{
  "model": "encoder-decoder audio transcriber",
  "dataset": "short read English sentences (LibriTTS-R)",
  "train_examples": 26041,
  "gain_aug_db": 10,
  "n_mels": 80,
  "hop_length": 160,
  "input": "log_mel",
  "spec_augment": true,
  "win_length": 400,
  "tokenizer": "word",
  "vocab_size": 5132,
  "encoder_arch": "quartznet",
  "encoder_norm": "batchnorm",
  "encoder_activation": "relu",
  "encoder_depths": [2, 2, 4, 2],
  "encoder_kernel_size": 25,
  "encoder_stem": "single",
  "encoder_widths": [192, 192, 192, 192],
  "fusion": "cross_attention",
  "label_smoothing": 0.05,
  "decoder_width": 192,
  "decoder_layers": 6,
  "decoder_norm": "layernorm",
  "decoder_norm_position": "pre",
  "decoder_activation": "gelu",
  "decoder_mlp_ratio": 4,
  "decoder_head_dim": 64,
  "decoder_fused_qkv": true,
  "decoder_bias": "all",
  "decoder_qk_norm": false,
  "decoder_parallel_block": false,
  "decoder_dropout": 0.05,
  "decoder_inner_norm": false,
  "decoder_positions": "rope",
  "decoder_cross_attention_every": 2,
  "decoder_tie_embeddings": true,
  "init": "orthogonal",
  "residual_init": "none",
  "optimizer": "adamw",
  "lr": 0.0024,
  "beta1": 0.9,
  "beta2": 0.999,
  "eps": 1e-06,
  "steps": 7000,
  "batch_size": 256,
  "epochs": 68.8,
  "lr_schedule": "cosine",
  "final_lr_fraction": 0,
  "warmup_steps": 140,
  "weight_decay": 0.0
}
Rows from block 2 of the text decoder of a small encoder-decoder audio transcriber, named by matrix and row number. Rows with one number belong to one neuron. Each number is 128 + 24 x the weight over its row's rms, rounded and kept within 0 to 255. All counts start at 0. Numbers have three digits each.
After each neuron's rows are labels from the 100 texts, of 14848, where the neuron reaches its highest value: "fires on" is the input token at the peak. Only what is clearly more common there than usual is listed. The data: short read English sentences (LibriTTS-R).
# fc1: MLP up (decoder.blocks.2.mlp.fc1.weight, 768x192), inputs 96-191
# fc2: MLP down (decoder.blocks.2.mlp.fc2.weight, 192x768, transposed), outputs 96-191

fc1.754:120127124061152148103166111122102196118119118119118146138154158124117139111132119131131151097109115135127108161129147146120079147145143172151129115141144167078108106130136091128119132108156113127113089121112145126105146143092127106112137153123174108137165146098160114116087115148134126141
fc2.754:105143119089137125139141080076085110110126131109139113138181162137159108128126175124109131068107124131138086127113105094135117101143160158112125104107148083108133127158079129153155157143138127078114110142177110112122154113129188140115095155140178126151185154144138110130103120168122093120
fires on: "a"

fc1.533:119136151103122140135145098123119105128187091127134108119145128139118128115134101130123078117120178155099121127146137141128129139153113142120134108149078113065061141123138132146096120123143131102129097176109125132131138158128078139119138124128131113105172141100166116156117105116174168137
fc2.533:141132145115156138168140109156129104054136101085126162063141092169119126133167137097097124117148110173119145106092160128122117135123103131120148147157119171091074103112105186153093133131154105106138123140074143124146123082154126138140109109126163084166148131144100117142122137138147133114
fires on: "two"; "few"

fc1.489:121130077139169155110168104106125106139202128130117142094125129134142128084122125166109111130116162122080185106119146133119105117144082154172139142094066089112132088129116161110111102125143109118108069139108162133099120155132142108096123136132088131114163140103144148126148091125116187161
fc2.489:154088116129108141142090142116124112152116152110147130086118119132119143142126135120131142160156132134123131121149135102102213112135168148114159125124136150177143114137183109130140160156104149106094126118128055094163113117121135151149113123125173153134112117142079146113112140152120119115
fires on: "so"; "his"; "dear"

fc1.384:116166120124128119125160102120107118092144136144121097142153096123169156088161101189101115099127159116114198156123138119105093166155114135163101149106074074133117156147105119096108101133152162097130117172151143112112107154141127104129087140124087110116120086101165119140127109126137120131
fc2.384:144133116144128122155119103128105093113081148139138095062109101134141133121131161122101158165127110174117132138141181078110141123142124152117144136197082179145122133125179121122132147157125156133129117101114108174095083117106075152143128099094126123121107130120156115138138134130135124105
fires on: "said"; "cried"

fc1.468:152149108096146137125128104110114178082147092108091142110164121139134141138143141192142155129152124119110165140129123120122151194149115155203138151121055160164120092139103158129127140102136116105106107143102162152102124156099086126097138138074126130090142118095163124182141098118129160111
fc2.468:059132129135082137143135114158166144135145143129137123158125118117110118139099118117135133118140141173125130128116121117153144103112164139161148103105130071096120157115119147094136080120159109141144117116156079100135130122164157160087132092127138110143142085146123152108103135100135098123
fires on: "so"; "well"; "while"

fc1.567:130146089131176155123123106085129160136159114144112116093121138153137128143149136156088158102156119103080189143123144138106118143121097106175131175084110098144123180143111161125098099090153132112123085152117201138116145099118138107101129152089113133106114099088135124153145109136116123138
fc2.567:144097117101129124119068126174108103126119154143118089128136172136140135126094113126129166147097110115103160171147142101091134111147190149111135111168128157125127116110187132145157153167116157126143145083116114107125112086121154112147104067107135067130117176115130161115107137139113131147
fires on: "so"; "pretty"

fc1.596:139108103102093187134119120118159128090144132125096165136145129143132108152141125147140147127132116174145158139147176093114127122134146146141123139135115117152107124113105167089099152107142128112148141131141148108127125123124088149107128137096133068115161139145117132185135116108107163136
fc2.596:151109122132150117089153140102108140143143144082144180129128086128082130111089112125159149133101151121135133172159127143127128124127112142127136109112138150098123132112143105136162145132145090165101140123121148137165117123066116126139139104154149148091121153096082128155157125145104138156
fires on: "'"; "you"

fc1.341:139145151092138139109125123151133160119118121119136154167141129116131180157099112154112082121141139154114152147148118125114136126118115124145102088125085156141114112114131079091118041202129175117134145070103122105128109135165104114131104112133156105122150120096164122140111116156146141100
fc2.341:098171121140098098149125119150174086133127120138130108093115145128101117122122146079143094132126081104144127114157083145105132105121162141132121134138182157153164162121101106168150101143118127107212182115129103134123143123080121125173148157171136174125121129091110134107155123132137127171
fires on: "all"

fc1.377:125165161153110104105135077150110162139199125133122135144113099100151145068104072167115108097158150142141199187100136124128132149158101146116124098103089152140145136146172128137125095156129135089128112136165155143130130131108091108129122136126139103167103118129129147110097134145152141104
fc2.377:110151095105105127146112135102133133109077142149119105103156187116116157147135107131179136129134131114137108099125107133161154125115154142126121153128167130074150146151114062147123139123151126140128124144124146119140134125136187133169117106119135121163100132125129109095116137098152105159
fires on: "of"

fc1.88:098132116055156124106173133105112181128127120122116152123138126113112140079142093166140147088091113139124127135123135135124057127137094140162132133132139132095142134101116124111116137120150109114119092144124145123107150147090137098145140157113160109141170129105146114126090123150119127148
fc2.88:109130104088126139125125084086105115081116132157093105089174155141160123124119175104123137107118135153168075143101111102149171138146144140113119125105145098123122114146105136151155172129142118116110115138177111084138150128136171133087095155135163124169165175172118116138076125141125107109
fires on: "a"

fc1.206:118128139101080167135144114129149098133141128145115122188155139143124118118116171147116100105137118186135116124119142125045106116138108144089131097162134117127096121093128126096090086139125130117130119098182114110120128152120134148127137124111168116114188131124155134179149120139089161123
fc2.206:095135114140110109148109102127131106132117124141139115099113134145131134123110142093107133111138148151152141100089161119135116120176155149119172155142115117147117188080186171105101170109127167132146093122155176087151156156148062134097103139118136124160119140121172145112137124156108165127
fires on: "put"; "call"; "take"; "tell"

fc1.448:109143104109124193146133131133157126129136152132081132133094135108146182133154142146104130124128134160127152110082140140122126127134110129148135135134134144146116099108132162146133075150109101103155158128142103118123141131172158132138100157148133101167088050161116145120086135142114117127
fc2.448:121143147125125100122126103116102143143136124133144137106143111176099057128123133136128130156124121105146113121168121136125139104112118136114117126150127102099139125137123104103140165086132156148140101144122145124100135156090098156114153110067126144090167169065130134110146114136101163129
fires on: "know"; "mean"

fc1.188:113193113091103176149126121138177145143130131132095119160118099139089103128159158123072100059152121157117197129089103176142120130136133131164133134133139093135133178137072120080106100116148115153136125170144103127118179149140144151146132144140128110142129103143101095125112121130143112125
fc2.188:162100112159149123120152168100117135136124149117160157122139078114107129157109117120175108088124081106175126065148143113097135146147103098070104137110164156136159133125106141129156160115134126125114146122161141113115113118137121126139145149097157153105162137104105104140187128149140118102
fires on: "your"; "don't"; "not"

fc1.195:116154198141138131123082103117137117155134114200132075158118169148111106141160125115121126114147102139134097145161106135089137120124143105127094086166151144087064133131134122154096114108109135131163121111162137108133157151166102125111141152087104144081135140073143116136121120141131124104
fc2.195:144108142175168156115110165122153116115133117125156144125116142148155114127076165124123117133110099134125093165148150094149109095125165127086119137139173173139129168103118133165114188090128129136140120099125093093130118100126110095149087133088063106112148147145087134134137125153122111133
fires on: "put"

fc1.514:111142165113112099128127116169108156150139137165121097173145155136094134141098119139104095105131116155129134166157122131052129117132157150089093066178118129079087123121173124101118130130129144141145135075139134104126128153123090137101132149115143129106160106098144135139114102178107143111
fc2.514:106125125124170129137103099140179086102113121113116135103128139134148106150126180100134128158116126156082102121104143064136127107122168127133136173161144185149100133136098144158110111103077165141187144074133144123162125128151114123154114150147097115123120143091116112122141143114136090173
fires on: "put"

fc1.564:104130107121187159124176105087121111132144129161117124113102153117143109124137150168094145136137150150064147136144164121115110122133073139141113117115102100125109153098129161125132118105139136109153119126134171124094177115159153119119107139111129123119156126140130149135148091152129146128
fc2.564:122131098156138138149134137108148106148052159139155099114121119136128091148079121120135126142142093095162083129117127129151138104114156142104116131119189152163154141151133135198141131138110124091117149087132139097139169112151143136146091116164132144145132129163131110128124140093131094093
fires on: "so"; "sat"; "soon"

fc1.173:112138120078132157124170133096106122106148107168112110159133129175162107119138133156088110142153132133158139141111118151108120143149102153186147119128117106090095137147147101103097091118128132083089103149139139091129114171139139153075129107143100125122118100100164157149113121190125124088
fc2.173:175140139163107097122080104124148122116133124159086160099099138126141127118141151157153148145105117133079167107130168083122155109127135118132104147118121172146135133084150110120176120143100111122160116125185105132125140084100069147204139160085133128099173123114115115102152146124126123116
fires on: "said"; "cried"

fc1.603:124138142128134151146140138131111137096104125147106153110139161145130166159142192141100146133136106123118095145137174137063096149132109146108107118139121175120090121125120179133111148120141133106129083119115194142084143129121131106118132124113138122107146125126140140157132095177141131087
fc2.603:097105107144116103167148115123141117159150141112164126120110127112131124122138107129109100091114096093126146140146094121143139121141142129105096160133094090107142109146071100102157122167127129166094086168174145196117153142101103105123122189176086142105106131125149146122155126122135136178
fires on: "began"; "mean"; "going"; "gone"

fc1.297:107130135122125142105101087114129149079191107143114121129135118137146119132114152144059140124176130126097158168119149154074116154132127149119119131068103103126145156125133130107129103101149147093088072146140160132117117147087132116115135100119103142121119098112150121153149122141130158141
fc2.297:144142127112161122116132124111161079099113139137121132101107122118094119120094157081185168125115108156130136122158168094148126116140169147136136155097165177177159124119172144124130163158102127118151166109126133142115134087073126146164114104130177113115099155144112124133147145091147102130
fires on: "said"

fc1.178:102153144079166148129139132106152145107141112109133112116103155098125142132127115129114126119145155141095129178118156126143097118145136159119150103089122167098113183111126162144111159163137098089142099105155152116088185119143142097137131147108122127155141131135121159104112130168157137126
fc2.178:145129106140130110097142129191104099096155143141128127114169128171154141121101130125161079098121118065109161113136114136165134139107139091124101125105099099107161114121138092124163156125165132128142101147111118110122105145126116132165158118132126113118126147093170103135145142128107132119
fires on: "a"

fc1.682:128171069145122129126101092122151094146118150112111155090109108147139108073102147137128111120124115145148185149101121134151101107147125150141164156201092110114116088139125146042120097130169100106138122111134113143087118153121117158098125141137142072137162123127129127123129142157145145182
fc2.682:127132153123126128097126170124128162128162144148153100109116126137125149177138110127117123103122140121156069136155138128099147192118129081109090132057163115148109136101146129188173150108109160131108153152110157118179124081119156072163128133149119124147141128158092091112153140099131113123
fires on: "of"; "my"; "lord"; "young"

fc1.505:141118087084181182151160141090151134058160135102118146103147151145158132123144133159119112130162188130068158124117185130108116143137087158177135144074079116136100134140097151125127131140129106116101075163121193130138118121143121107135125136111146125115157137131149122151142109152138157124
fc2.505:149108107106127134156113120134154102135105153092147170111137140122149132126121169126161176105137134130095135129134073150118168103112155185091140134120135111158123144130134146131175155128123137129156152115115109076150138127114093121152106075094160142116126170145133111136145117129126160160
fires on: "so"

fc1.608:124162128069151129114146099105123199100136115111078148127126148139128148131141144143118161075130103145124140167110149159132094150155137155159133157087134146095138133136133138122099167104156097098119071130117161123121158134094124093127127170114169102146148104127138135124086110155155122128
fc2.608:105118136137136124132117123090103093115107157132127111099183157140155110128113161108102169102083131139146096119140116083147138126157168154101121087138149081115135129144071139157144167138151143124097124124170119118104163123139189142107097146120135131140169173149121113133076120175115092118
fires on: "a"

fc1.161:112130125105105131112174089137091140133158144116088147153147145114137164081112129184150084138119147135120157151105134121125119120145079161141140089142072130112096123103111131103096082147118145128134090118152133148088126147132149150142142128149141080150114129130128155116106135160132146170
fc2.161:129122134117156141160098120124143130148096130135136071112172153146138116144110133119135119137102128140106116109138126123108125124096140103112117157088172125090137133172186083175161132143112136162116153155127113102176125109139169101173128115119131102112107124122134077130159115114128121141
fires on: "of"; "on"

fc1.687:139149158143120120146116124200093154126111124133103135166144140112125187135110099142123129145097153144119129149119147124096166143135138121094098102143120112130156122128126118185100143169146128142152125100122101110098121109170108092158135138110120075135114149112139139114080102146115125140
fc2.687:152125072180146113117099128106134123163178156137138114129123162141082147109115143141095130082136142112058152117132149135093096148150092103115110138073106121115149120116081114146147152143129154129112101116146154106155151149125131130161161143118149133132113136098133085138149145170131135138
fires on: "in"

fc1.225:122154120119125136120136153099135118114161127179098129131117105133171143093150107195118123115170135138124168155114122124134139160147088145182103123142074115151107125145106138072129084166155126106103142158154123128104103167119112127063093149120111122119132063151122145155148131128143149097
fc2.225:114138133164132126152138072121080087112122126194131103078097083162148114122162183128115152157132126162106128155135127123175143157146106151138131127169080125128153138135149139095115163142153084132118114146118100157105092143108104147113162105102137146119150142113152098145125133092117111119
fires on: "said"; "asked"

fc1.258:118133132106137139075158150109120122115172079173130090100145152155109152161148113151127094134120161172106104128151150156117128137141089108135110152078129088096134167105124134134122147136160135093146111197122166125134126153115115113138142140103141102107174120108132128174137094166158157106
fc2.258:088133132113095154160137113173168137147119153129110125132071126108107119156097165057092115078124146165115136117116164161123130124156126110165155162126109165117100149146114127145127141128139098161153147135132095060115144142159163109135123151126132116135116146149136116112111107134106110133
fires on: "two"; "stay"

fc1.347:121162138110132170132147148134136164152129122135132163133108120108134155134110129181098077093130126121135144113144117153134133137115087172137092100139107152098145132106186087129131058190118112131141139100121147111135128108155139103151124134165176128132132100127124148112092137121140138131
fc2.347:119150102133101083137090140145154086123111143112146138117152132118122122123082136047122132138149114117164174087136093146118157098125168108152128122152142135153193161141143100141122113126117154141176159111111096110135128121126111132163145072146137138123123115072135141123135140108107120112
fires on: "all"

fc1.305:128164143139127131114129119135121132089161123151109123127145097143165152110170121160121152129151131112117190153096146120123097171148092138168111141093064103161128142149089136090118088127146132098113104169155143132101127156118138117101113139120088109125146084100145128137133102126134131096
fc2.305:133146115139142122167107100124148084127091139158102092059129102129130147101123174115121150148112114164120146144126177082131141132155131156127139153184088171140151116162168116113134125173124123152131098093102081156090079128127097135141109087099123102116105135139139117137117138127154114138
fires on: "said"

fc1.727:141163140143115137101106065128098125132150105154107127174143103155140118073133126133083108086136141142133175160085132146117118153161127146102143143054098107126128125107124089141113115113156125063098109173127130126120119141150116125123158098128097117120129109106187125143136133163099114085
fc2.727:157137121121106112147142133130135098140119121151121120122131143147108149158134123095158126119101122147127062128166139148086133161111160094156111162135095127116113123135182120105147107165106161176162161101124150148143116115093074147111163122109122103127117154114133125156124110124150137145
fires on: "in"; "from"

fc1.261:145125145170127121085143143115119110144174147137138146190126113131118139124110107105109115152158094132133137164137141097117076125122099134104103110195145092117094142119099142100134119082128170101141108110162142147126103150096115170122136141108130140082116104094137125143149117156111137146
fc2.261:106143116104150147146128120156162107129099139125125105133115120106127156144141155082120105108093158173112121112080089101164148126093171124101137145133127112151136146138116117109107168143144130138190143129145072121151132116156133092150069142198088140131105144163126088119134148072165117127
fires on: "'"

fc1.692:120117136094136149102139127127131172106134122084132154099142139105155206152108113159143069131116155129101145098150141138128113135161118127189133089136068165115116133136130101148122101161139114152093074159108148153121124124105101110116095085116190108139157160097184114131133109142154116126
fc2.692:129145120146092113132135146170120144118064132160153098155141140134117137114139154139104159117162115143109155180097090108089130113111109136071126107139150064141174168147154133125113077108133145113140112100122099101143182142116099137160162106117145133120142121110105160139120117079122154142
fires on: "all"; "that"; "more"

fc1.59:091105152145125143142098104166122142088153154121061117136132127141140139092145091127124092136131182152157162156117150135110084152154103119116123116083100102113096106106149148128110115164116160105103139168200113095116130153170140139131115129145123066158105126145108130135155143144122131147
fc2.59:147120124122120122163127153136115103169085101142130113113129159132135113148152109117136134145126090111132094146161115081141168105120132121139127173101145112132148152173135079147146111167115120145116137147105164109117115104115132141183149099124126113126119119105109170101128129108121098137
fires on: "of"; "miss"

fc1.42:112144136101143140112152129136101199123125109162127126126155169153122178166125150166121144117156105133138135111138120168078137159129137140155116083140111213117084154101164137146118118156123108112132131079105155097114156134112138133068112132104191126124118096108133162151107133172128140109
fc2.42:067145127134141120130161129149132082114107106115139105148153139111124118130109156089117104145137106092088117159114132105125111096135159176112132163157192112133131117100066113110118099107147183105139137098128153117138098125128132107183132128143081106115139124105129126109148132096138094131
fires on: "all"; "going"; "i'll"; "far"

fc1.406:101127146104138179156140137122144102132155108145133100138136135156122119126142114142117085138137187148081133115150153149098112140136089120123120097130108105067077132116117118140108081127131140116113093154134150077135148164134105127127128101137155107106156133094161128154123112126145157137
fc2.406:139098135123173135163150101106129091094113119094124134056104096152116135117163115096126130157137104177126098099100136083114142105136119101109154145151093159130076093118115191107128168158130099104141114126083125131109146109168144127142123116163152151153146157139098129121133132152114129117
fires on: "two"; "three"; "six"

fc1.256:126174133134146116125132120114147133111153105125112128128127101119137127119138108157099142086157144145103139164132157112126144130150122158150120118059103140126138146151114127156103157142138138095109118166115164131128140124140107126136120135094130147096121139121129133132111116177159125071
fc2.256:110122125151145158143117130155141116079119091121137146107123148118155168172083143110114117112154133103127143123097199114153131059141120131097121117130119153153126110094142169100130096134102146114153174117176096128156137147166127135097104098121127177130093108093161146146130155094108147155
fires on: "so"

fc1.284:124116137100146132112135139115097114117173124137096141130149127128123128125119073183145105137140126170076135134107159114097118134149125155156100092110101135125099153087099139123097091145129137106167116110131148149121108147090106151133115145111135127108143144100153134145106077204130140157
fc2.284:126157098112098140129147087117141153132127103161136090135152139149122115129098154142107113110126098142123110154124108168129128133127134130111098103140115106129117122147147117148103164091164136118138137126159090128126149100128134144145118142111148105127172141164128104108110133143156113085
fires on: "'"

fc1.659:118124122128133156107124126152087185110140136115101113157158139145139167139142133130135112076130088128134114140140132154135099150148126102149133147159148170076113117121123137133108137068169134126100082112134164139119152150090129095108115165122137111124168125097191120134111131149126114094
fc2.659:098124133105141124156124139141119096106103148144115119131156191143153117121126149129120149129091148156174090101143109084106148153136185148122155141134162081116110091127090142138147140144144120137099132100136095088113151132134190158138086164115096109157136157145097151152093126155108091150
fires on: "a"

fc1.574:139103152152137144085133134101075116138146133138135169149135113111117130106111137149105132137143131123115155162134162124123116120128070158128107131126141128157111124092125162127116114104135160093128085117155128149079109146080135119106163119104141130106188128110138157143157107131119157130
fc2.574:070141116131150114141113121117116137116120129087166127094075118127130116126165141112142138105141125150142127109106084147192141104097137127135201105112112134119123114114173185138106117160113118136149151138086128095125125123148163143126112130148143100134096118164135096111115133110168083129
fires on: "'"

fc1.359:127155128079146135115116107062151192105186125098111153154106088126137106129150074161129126081135147145170140143121142156140116170151132165142129080134126169120096086085150120097122149154153129108122142138163126119121156133126090121104118116132129117143123123120126106129114130175146131073
fc2.359:137121121135088141167118135149129113135104164108115113088155133148118100112164108140129136142158142120148122107119097154173129093162120158126147097181098119114139124147120101122125163126130096178104111137105099125143105148145136158136131098174151118146174123150153090078129137140148126154
fires on: "a"; "i"; "the"; "my"

fc1.634:115134140124104121124114101130110132124156103130074106118139154154146166101120105134130100129136182157149170144114123140115139145167116139147143146104080103105113095116124112117095108150115122111102124152169106130124106180160130135095134148137107084146117090129133130135128134125163147148
fc2.634:142126123126092120152147173105120108169115101131154097143146179123128118142108088119158103151118093109109086145186088128105155110086163097156101152105188123121133155127160084168154140140088146128138158140141179115121142089107146131137169108148116121135104149109092148102137138124122131122
fires on: "of"

fc1.416:103160137043125159166135111130134150133148077099092102111143146099131152158099119124087107108119158149098102156116122176113125147162138168158141092086111142076138125126114115137106123161128125127132085155086138111118109150117108109142131114127140105126131136110168114123067097160174155115
fc2.416:137129115114150131104141118102141086104118174088145137134144097133099110151125135137118177118142122139128147136141115162151143095126155152190095126160151150148085119116076138143121135121122129135166153132111160137125103122095127132113134116127186078097119138071139111137090089062123126155
fires on: "all"; "as"

fc1.527:134146089120148154123111117116136140121177101125106131127127117177091144136119102131110126090140127177140187133106123153121093147118119146134121158102133118110124143108104164114144110106149113075146091185122134139125108131121126125151120196124119109109119103112138095155143122157178131135
fc2.527:142101105168128130133109115165119110163152141132174135102084133150148156122109113121137078144129105106117114125120128127145102096078136113091139104149160167131149096126148112153174135094130136158172184123129148137144119069144150140134124109179164119136079121150122100109129159080111147152
fires on: "know"; "knew"; "her"; "do"

fc1.544:141177123104147185108135127135135156109189090144109139134119139121113172171149119145077105104150142158092140135125118150114122162116077121179106109108136143113096128115139121097128072135174106115123123161125172149119122120093123125126106141118157086131138103148120126136105084175162130131
fc2.544:146132163128150133102157133128124124144209095146090169102128151125120143131152099166125101090151156135121125128096116127092100151145097135129127112131125129124128144092113190119173119129127123131117123143089132118121125132131087116125117132136114125152126099136149143134134116131138178144
fires on: "know"; "mean"; "'"

fc1.272:121139158138112121138122138145114155099176074131077116109097153139129142132155077145092083124172172140166163157125132154130121147151093130123132096101123132104132120132132124128102146147109101109125136163129129106130148152127099141119109137155118096145094150116145153141096109109155137151
fc2.272:135150142110120136096140104135107159105164119106126116176132142126138158145105081163110122115135144141129111104091139145129134139149111151147182090113085115126159157110127143160111115086144121098097104157133160126129133128096114112132145135126129108158161098135131166106097123099152158128
fires on: "of"

fc1.662:137136125119108144093149150096138126096232143155116118148135174124115113182154090156134119091164164137099156107123095119114134160136096117168091137118130113113069138123074142116101107118136144117132095133133142144149153143126128135117151117122083147121177137112105107159129109150127145153
fc2.662:127110132137106161088102136100131108169126151113113134132133113144129152147103151110104120103121154118122140085117152155159153116148127123136118147115061148125135082118104140150149149126132127108143142131115100117171096089160142128129084129141116155116126110128132135118114125155123114097
fires on: "'"; "pretty"; "sit"; "dead"

fc1.393:117144156144155115083125094137106159156159125143135105111079143107101145121113080125132122131121144138138136181129103122124139128125142126106134121150111143085115137109199138160109162195124123117178160128177146097120171107157146110138171157127130134120141132129093138115115134164140156158
fc2.393:115136150133131149132066127162152083069084147150123110181146140165141125145124171095131134141136123109129145104136102132161095112109136118094119148163151108111111099125115157125103123097159151153120121125123087109142081132158159113148130140129088087140127121135108128141152140083138108140
fires on: "of"; "let"; "wild"; "among"

fc1.49:124134197126120125093131142140078141124197102116098149177145133125114142123124089177124110116163143143096161162102100116126137145162086155150114086125141120134116120111107110127102074153144149115092099150141138143142110141128124133134095103152113098143154098147155153121087129126158138127
fc2.49:144128115132148123141107103118166112068115119156109099074116118142158137124119140134116142129131113157128149120099158115137112116132128136106132129136132184164118153134169154123105154163127078124151153120109126126114125116091140161133115127134148114140105141099132129130143133126127146121
fires on: "'"

fc1.126:136170152093122122132121105148105153091102109167070116120158134159143162106168138176131123134113145127140159094080140152129137157147098137174140154107114121121152107125143098156105083109160108077109126143143143136132109154170135107143155143113086088153143107108155121155116139129130106104
fc2.126:193100119185136127141102141121135138139139126149161088151130151136126122143083096093107131127121120129091082136167127114082115109120130121081099128105112117147148141110158128154141175145084183164126109080130121141131140112115113094137160103096122154129114140121111128136166130145084156132
fires on: "in"

fc1.595:157147097086131169102118108082106094149155079136141124118118123146093137169138094141144107113140121157125143140157144142132124144100098148126087149153131168108123139098136149130138157121144149111142122144116143127141119122107110121111137145116148116086178122102158103173168128112181137119
fc2.595:130189112118191143125175150086149103144124139116104120139105135109110125144133114137093096131157139152106131146111120085108114143145141148196116115107108102079110095135101106100096129129111114086118120132141145110083101130131148139114112137158091123132171085127121100137119092181143122135
fires on: "men"; "one"; "two"; "few"

fc1.485:139132139123111143166158132136115143110095121168106150106147134137152135120166168137059142137137078101092153145112148117069124137142117129119095110109096115124106127154153153108109106120125134137123075122149161119080144148119124147142118130107137134133125107094128146114109075157130154105
fc2.485:135134125177126125126129148133142127141136140118101130110070137094158145106098112162122085142108112110161142154134165091140156131150155135129133119131148161128185088166103116103114150184118102125092068147123146135081112109139120099074111177134083150133105104133117131078119156160144100155
fires on: "began"; "swear"

fc1.668:142156102112149117114124092121082134093161106155078127121129149168140133084122125196142133142146153132146178118101152125123132131134098184162151103145035132122127122134142130101092127184137100104115120124130132159144131142127087130100137157122117098161141134109162173150118128156140135107
fc2.668:160109099122118146160166189071158127125130164117154121136133161111121137140139124104155137139128101128108111099153111101150148128115134093096096178101165113135135113130125156126134128130127127121130108117117107132167101080134141170178075118116136134118130110124145123143147141083101070113
fires on: "so"; "on"; "you're"; "while"

fc1.9:135194089111099179151146110095154117138157128142085095160120130118119104118160103168076085052134145163134128162124094133119128152173115135153102147141110090085107156130125114097108103146125134140133149160152110080133122161138118164130111135123127142119139105126131097137091101136175125118
fc2.9:136099094139128168157128156057196116174126172128144101137092130116118128107116112135118089143143090120153131080121155151094139094129072122110173111155160105148135092104140147126119136170102105151137082108133151063094138091161116104135156117112158143102154140102142118100149142104137123149
fires on: "your"; "new"; "good"

fc1.363:087124194077126150138114150123145117094166117170130118174157147104107139120145144160115154109184150155110118103154150111069111137140095131128113080127116157139056146118132124135105125106123148099131121096145149108131136149149096122166122129106133143100149135114127109171151089168140143100
fc2.363:126102140148154132165138172108140076139102115138111118132125093110163151098104112131109117174161126118120141126139143094096094111165110165097159106134096100127132113130152159124105175143115135128080102083155121052138144146147125139095064122161096110122112109125137115116108121154110145142
fires on: "put"; "take"

fc1.715:147149134118117140115136117175076171082132111102084137183128133135137160127136102185126132125113139116109143121110186129116117162157096117149114100111108135136137086125159112148101097100139134129093153127149152141116125153140079099127155120130097084141158149116165156148105121096111123089
fc2.715:156120124166102118105122160126131161187136107143145099121138187163120074171087150137085115135129136110096109104140125188106127122125124112104114101121121097120170089107107110148110133127118123123103117086143102132156117149150126095144173112091140142152105150120095158135117124131090118132
fires on: "in"; "it's"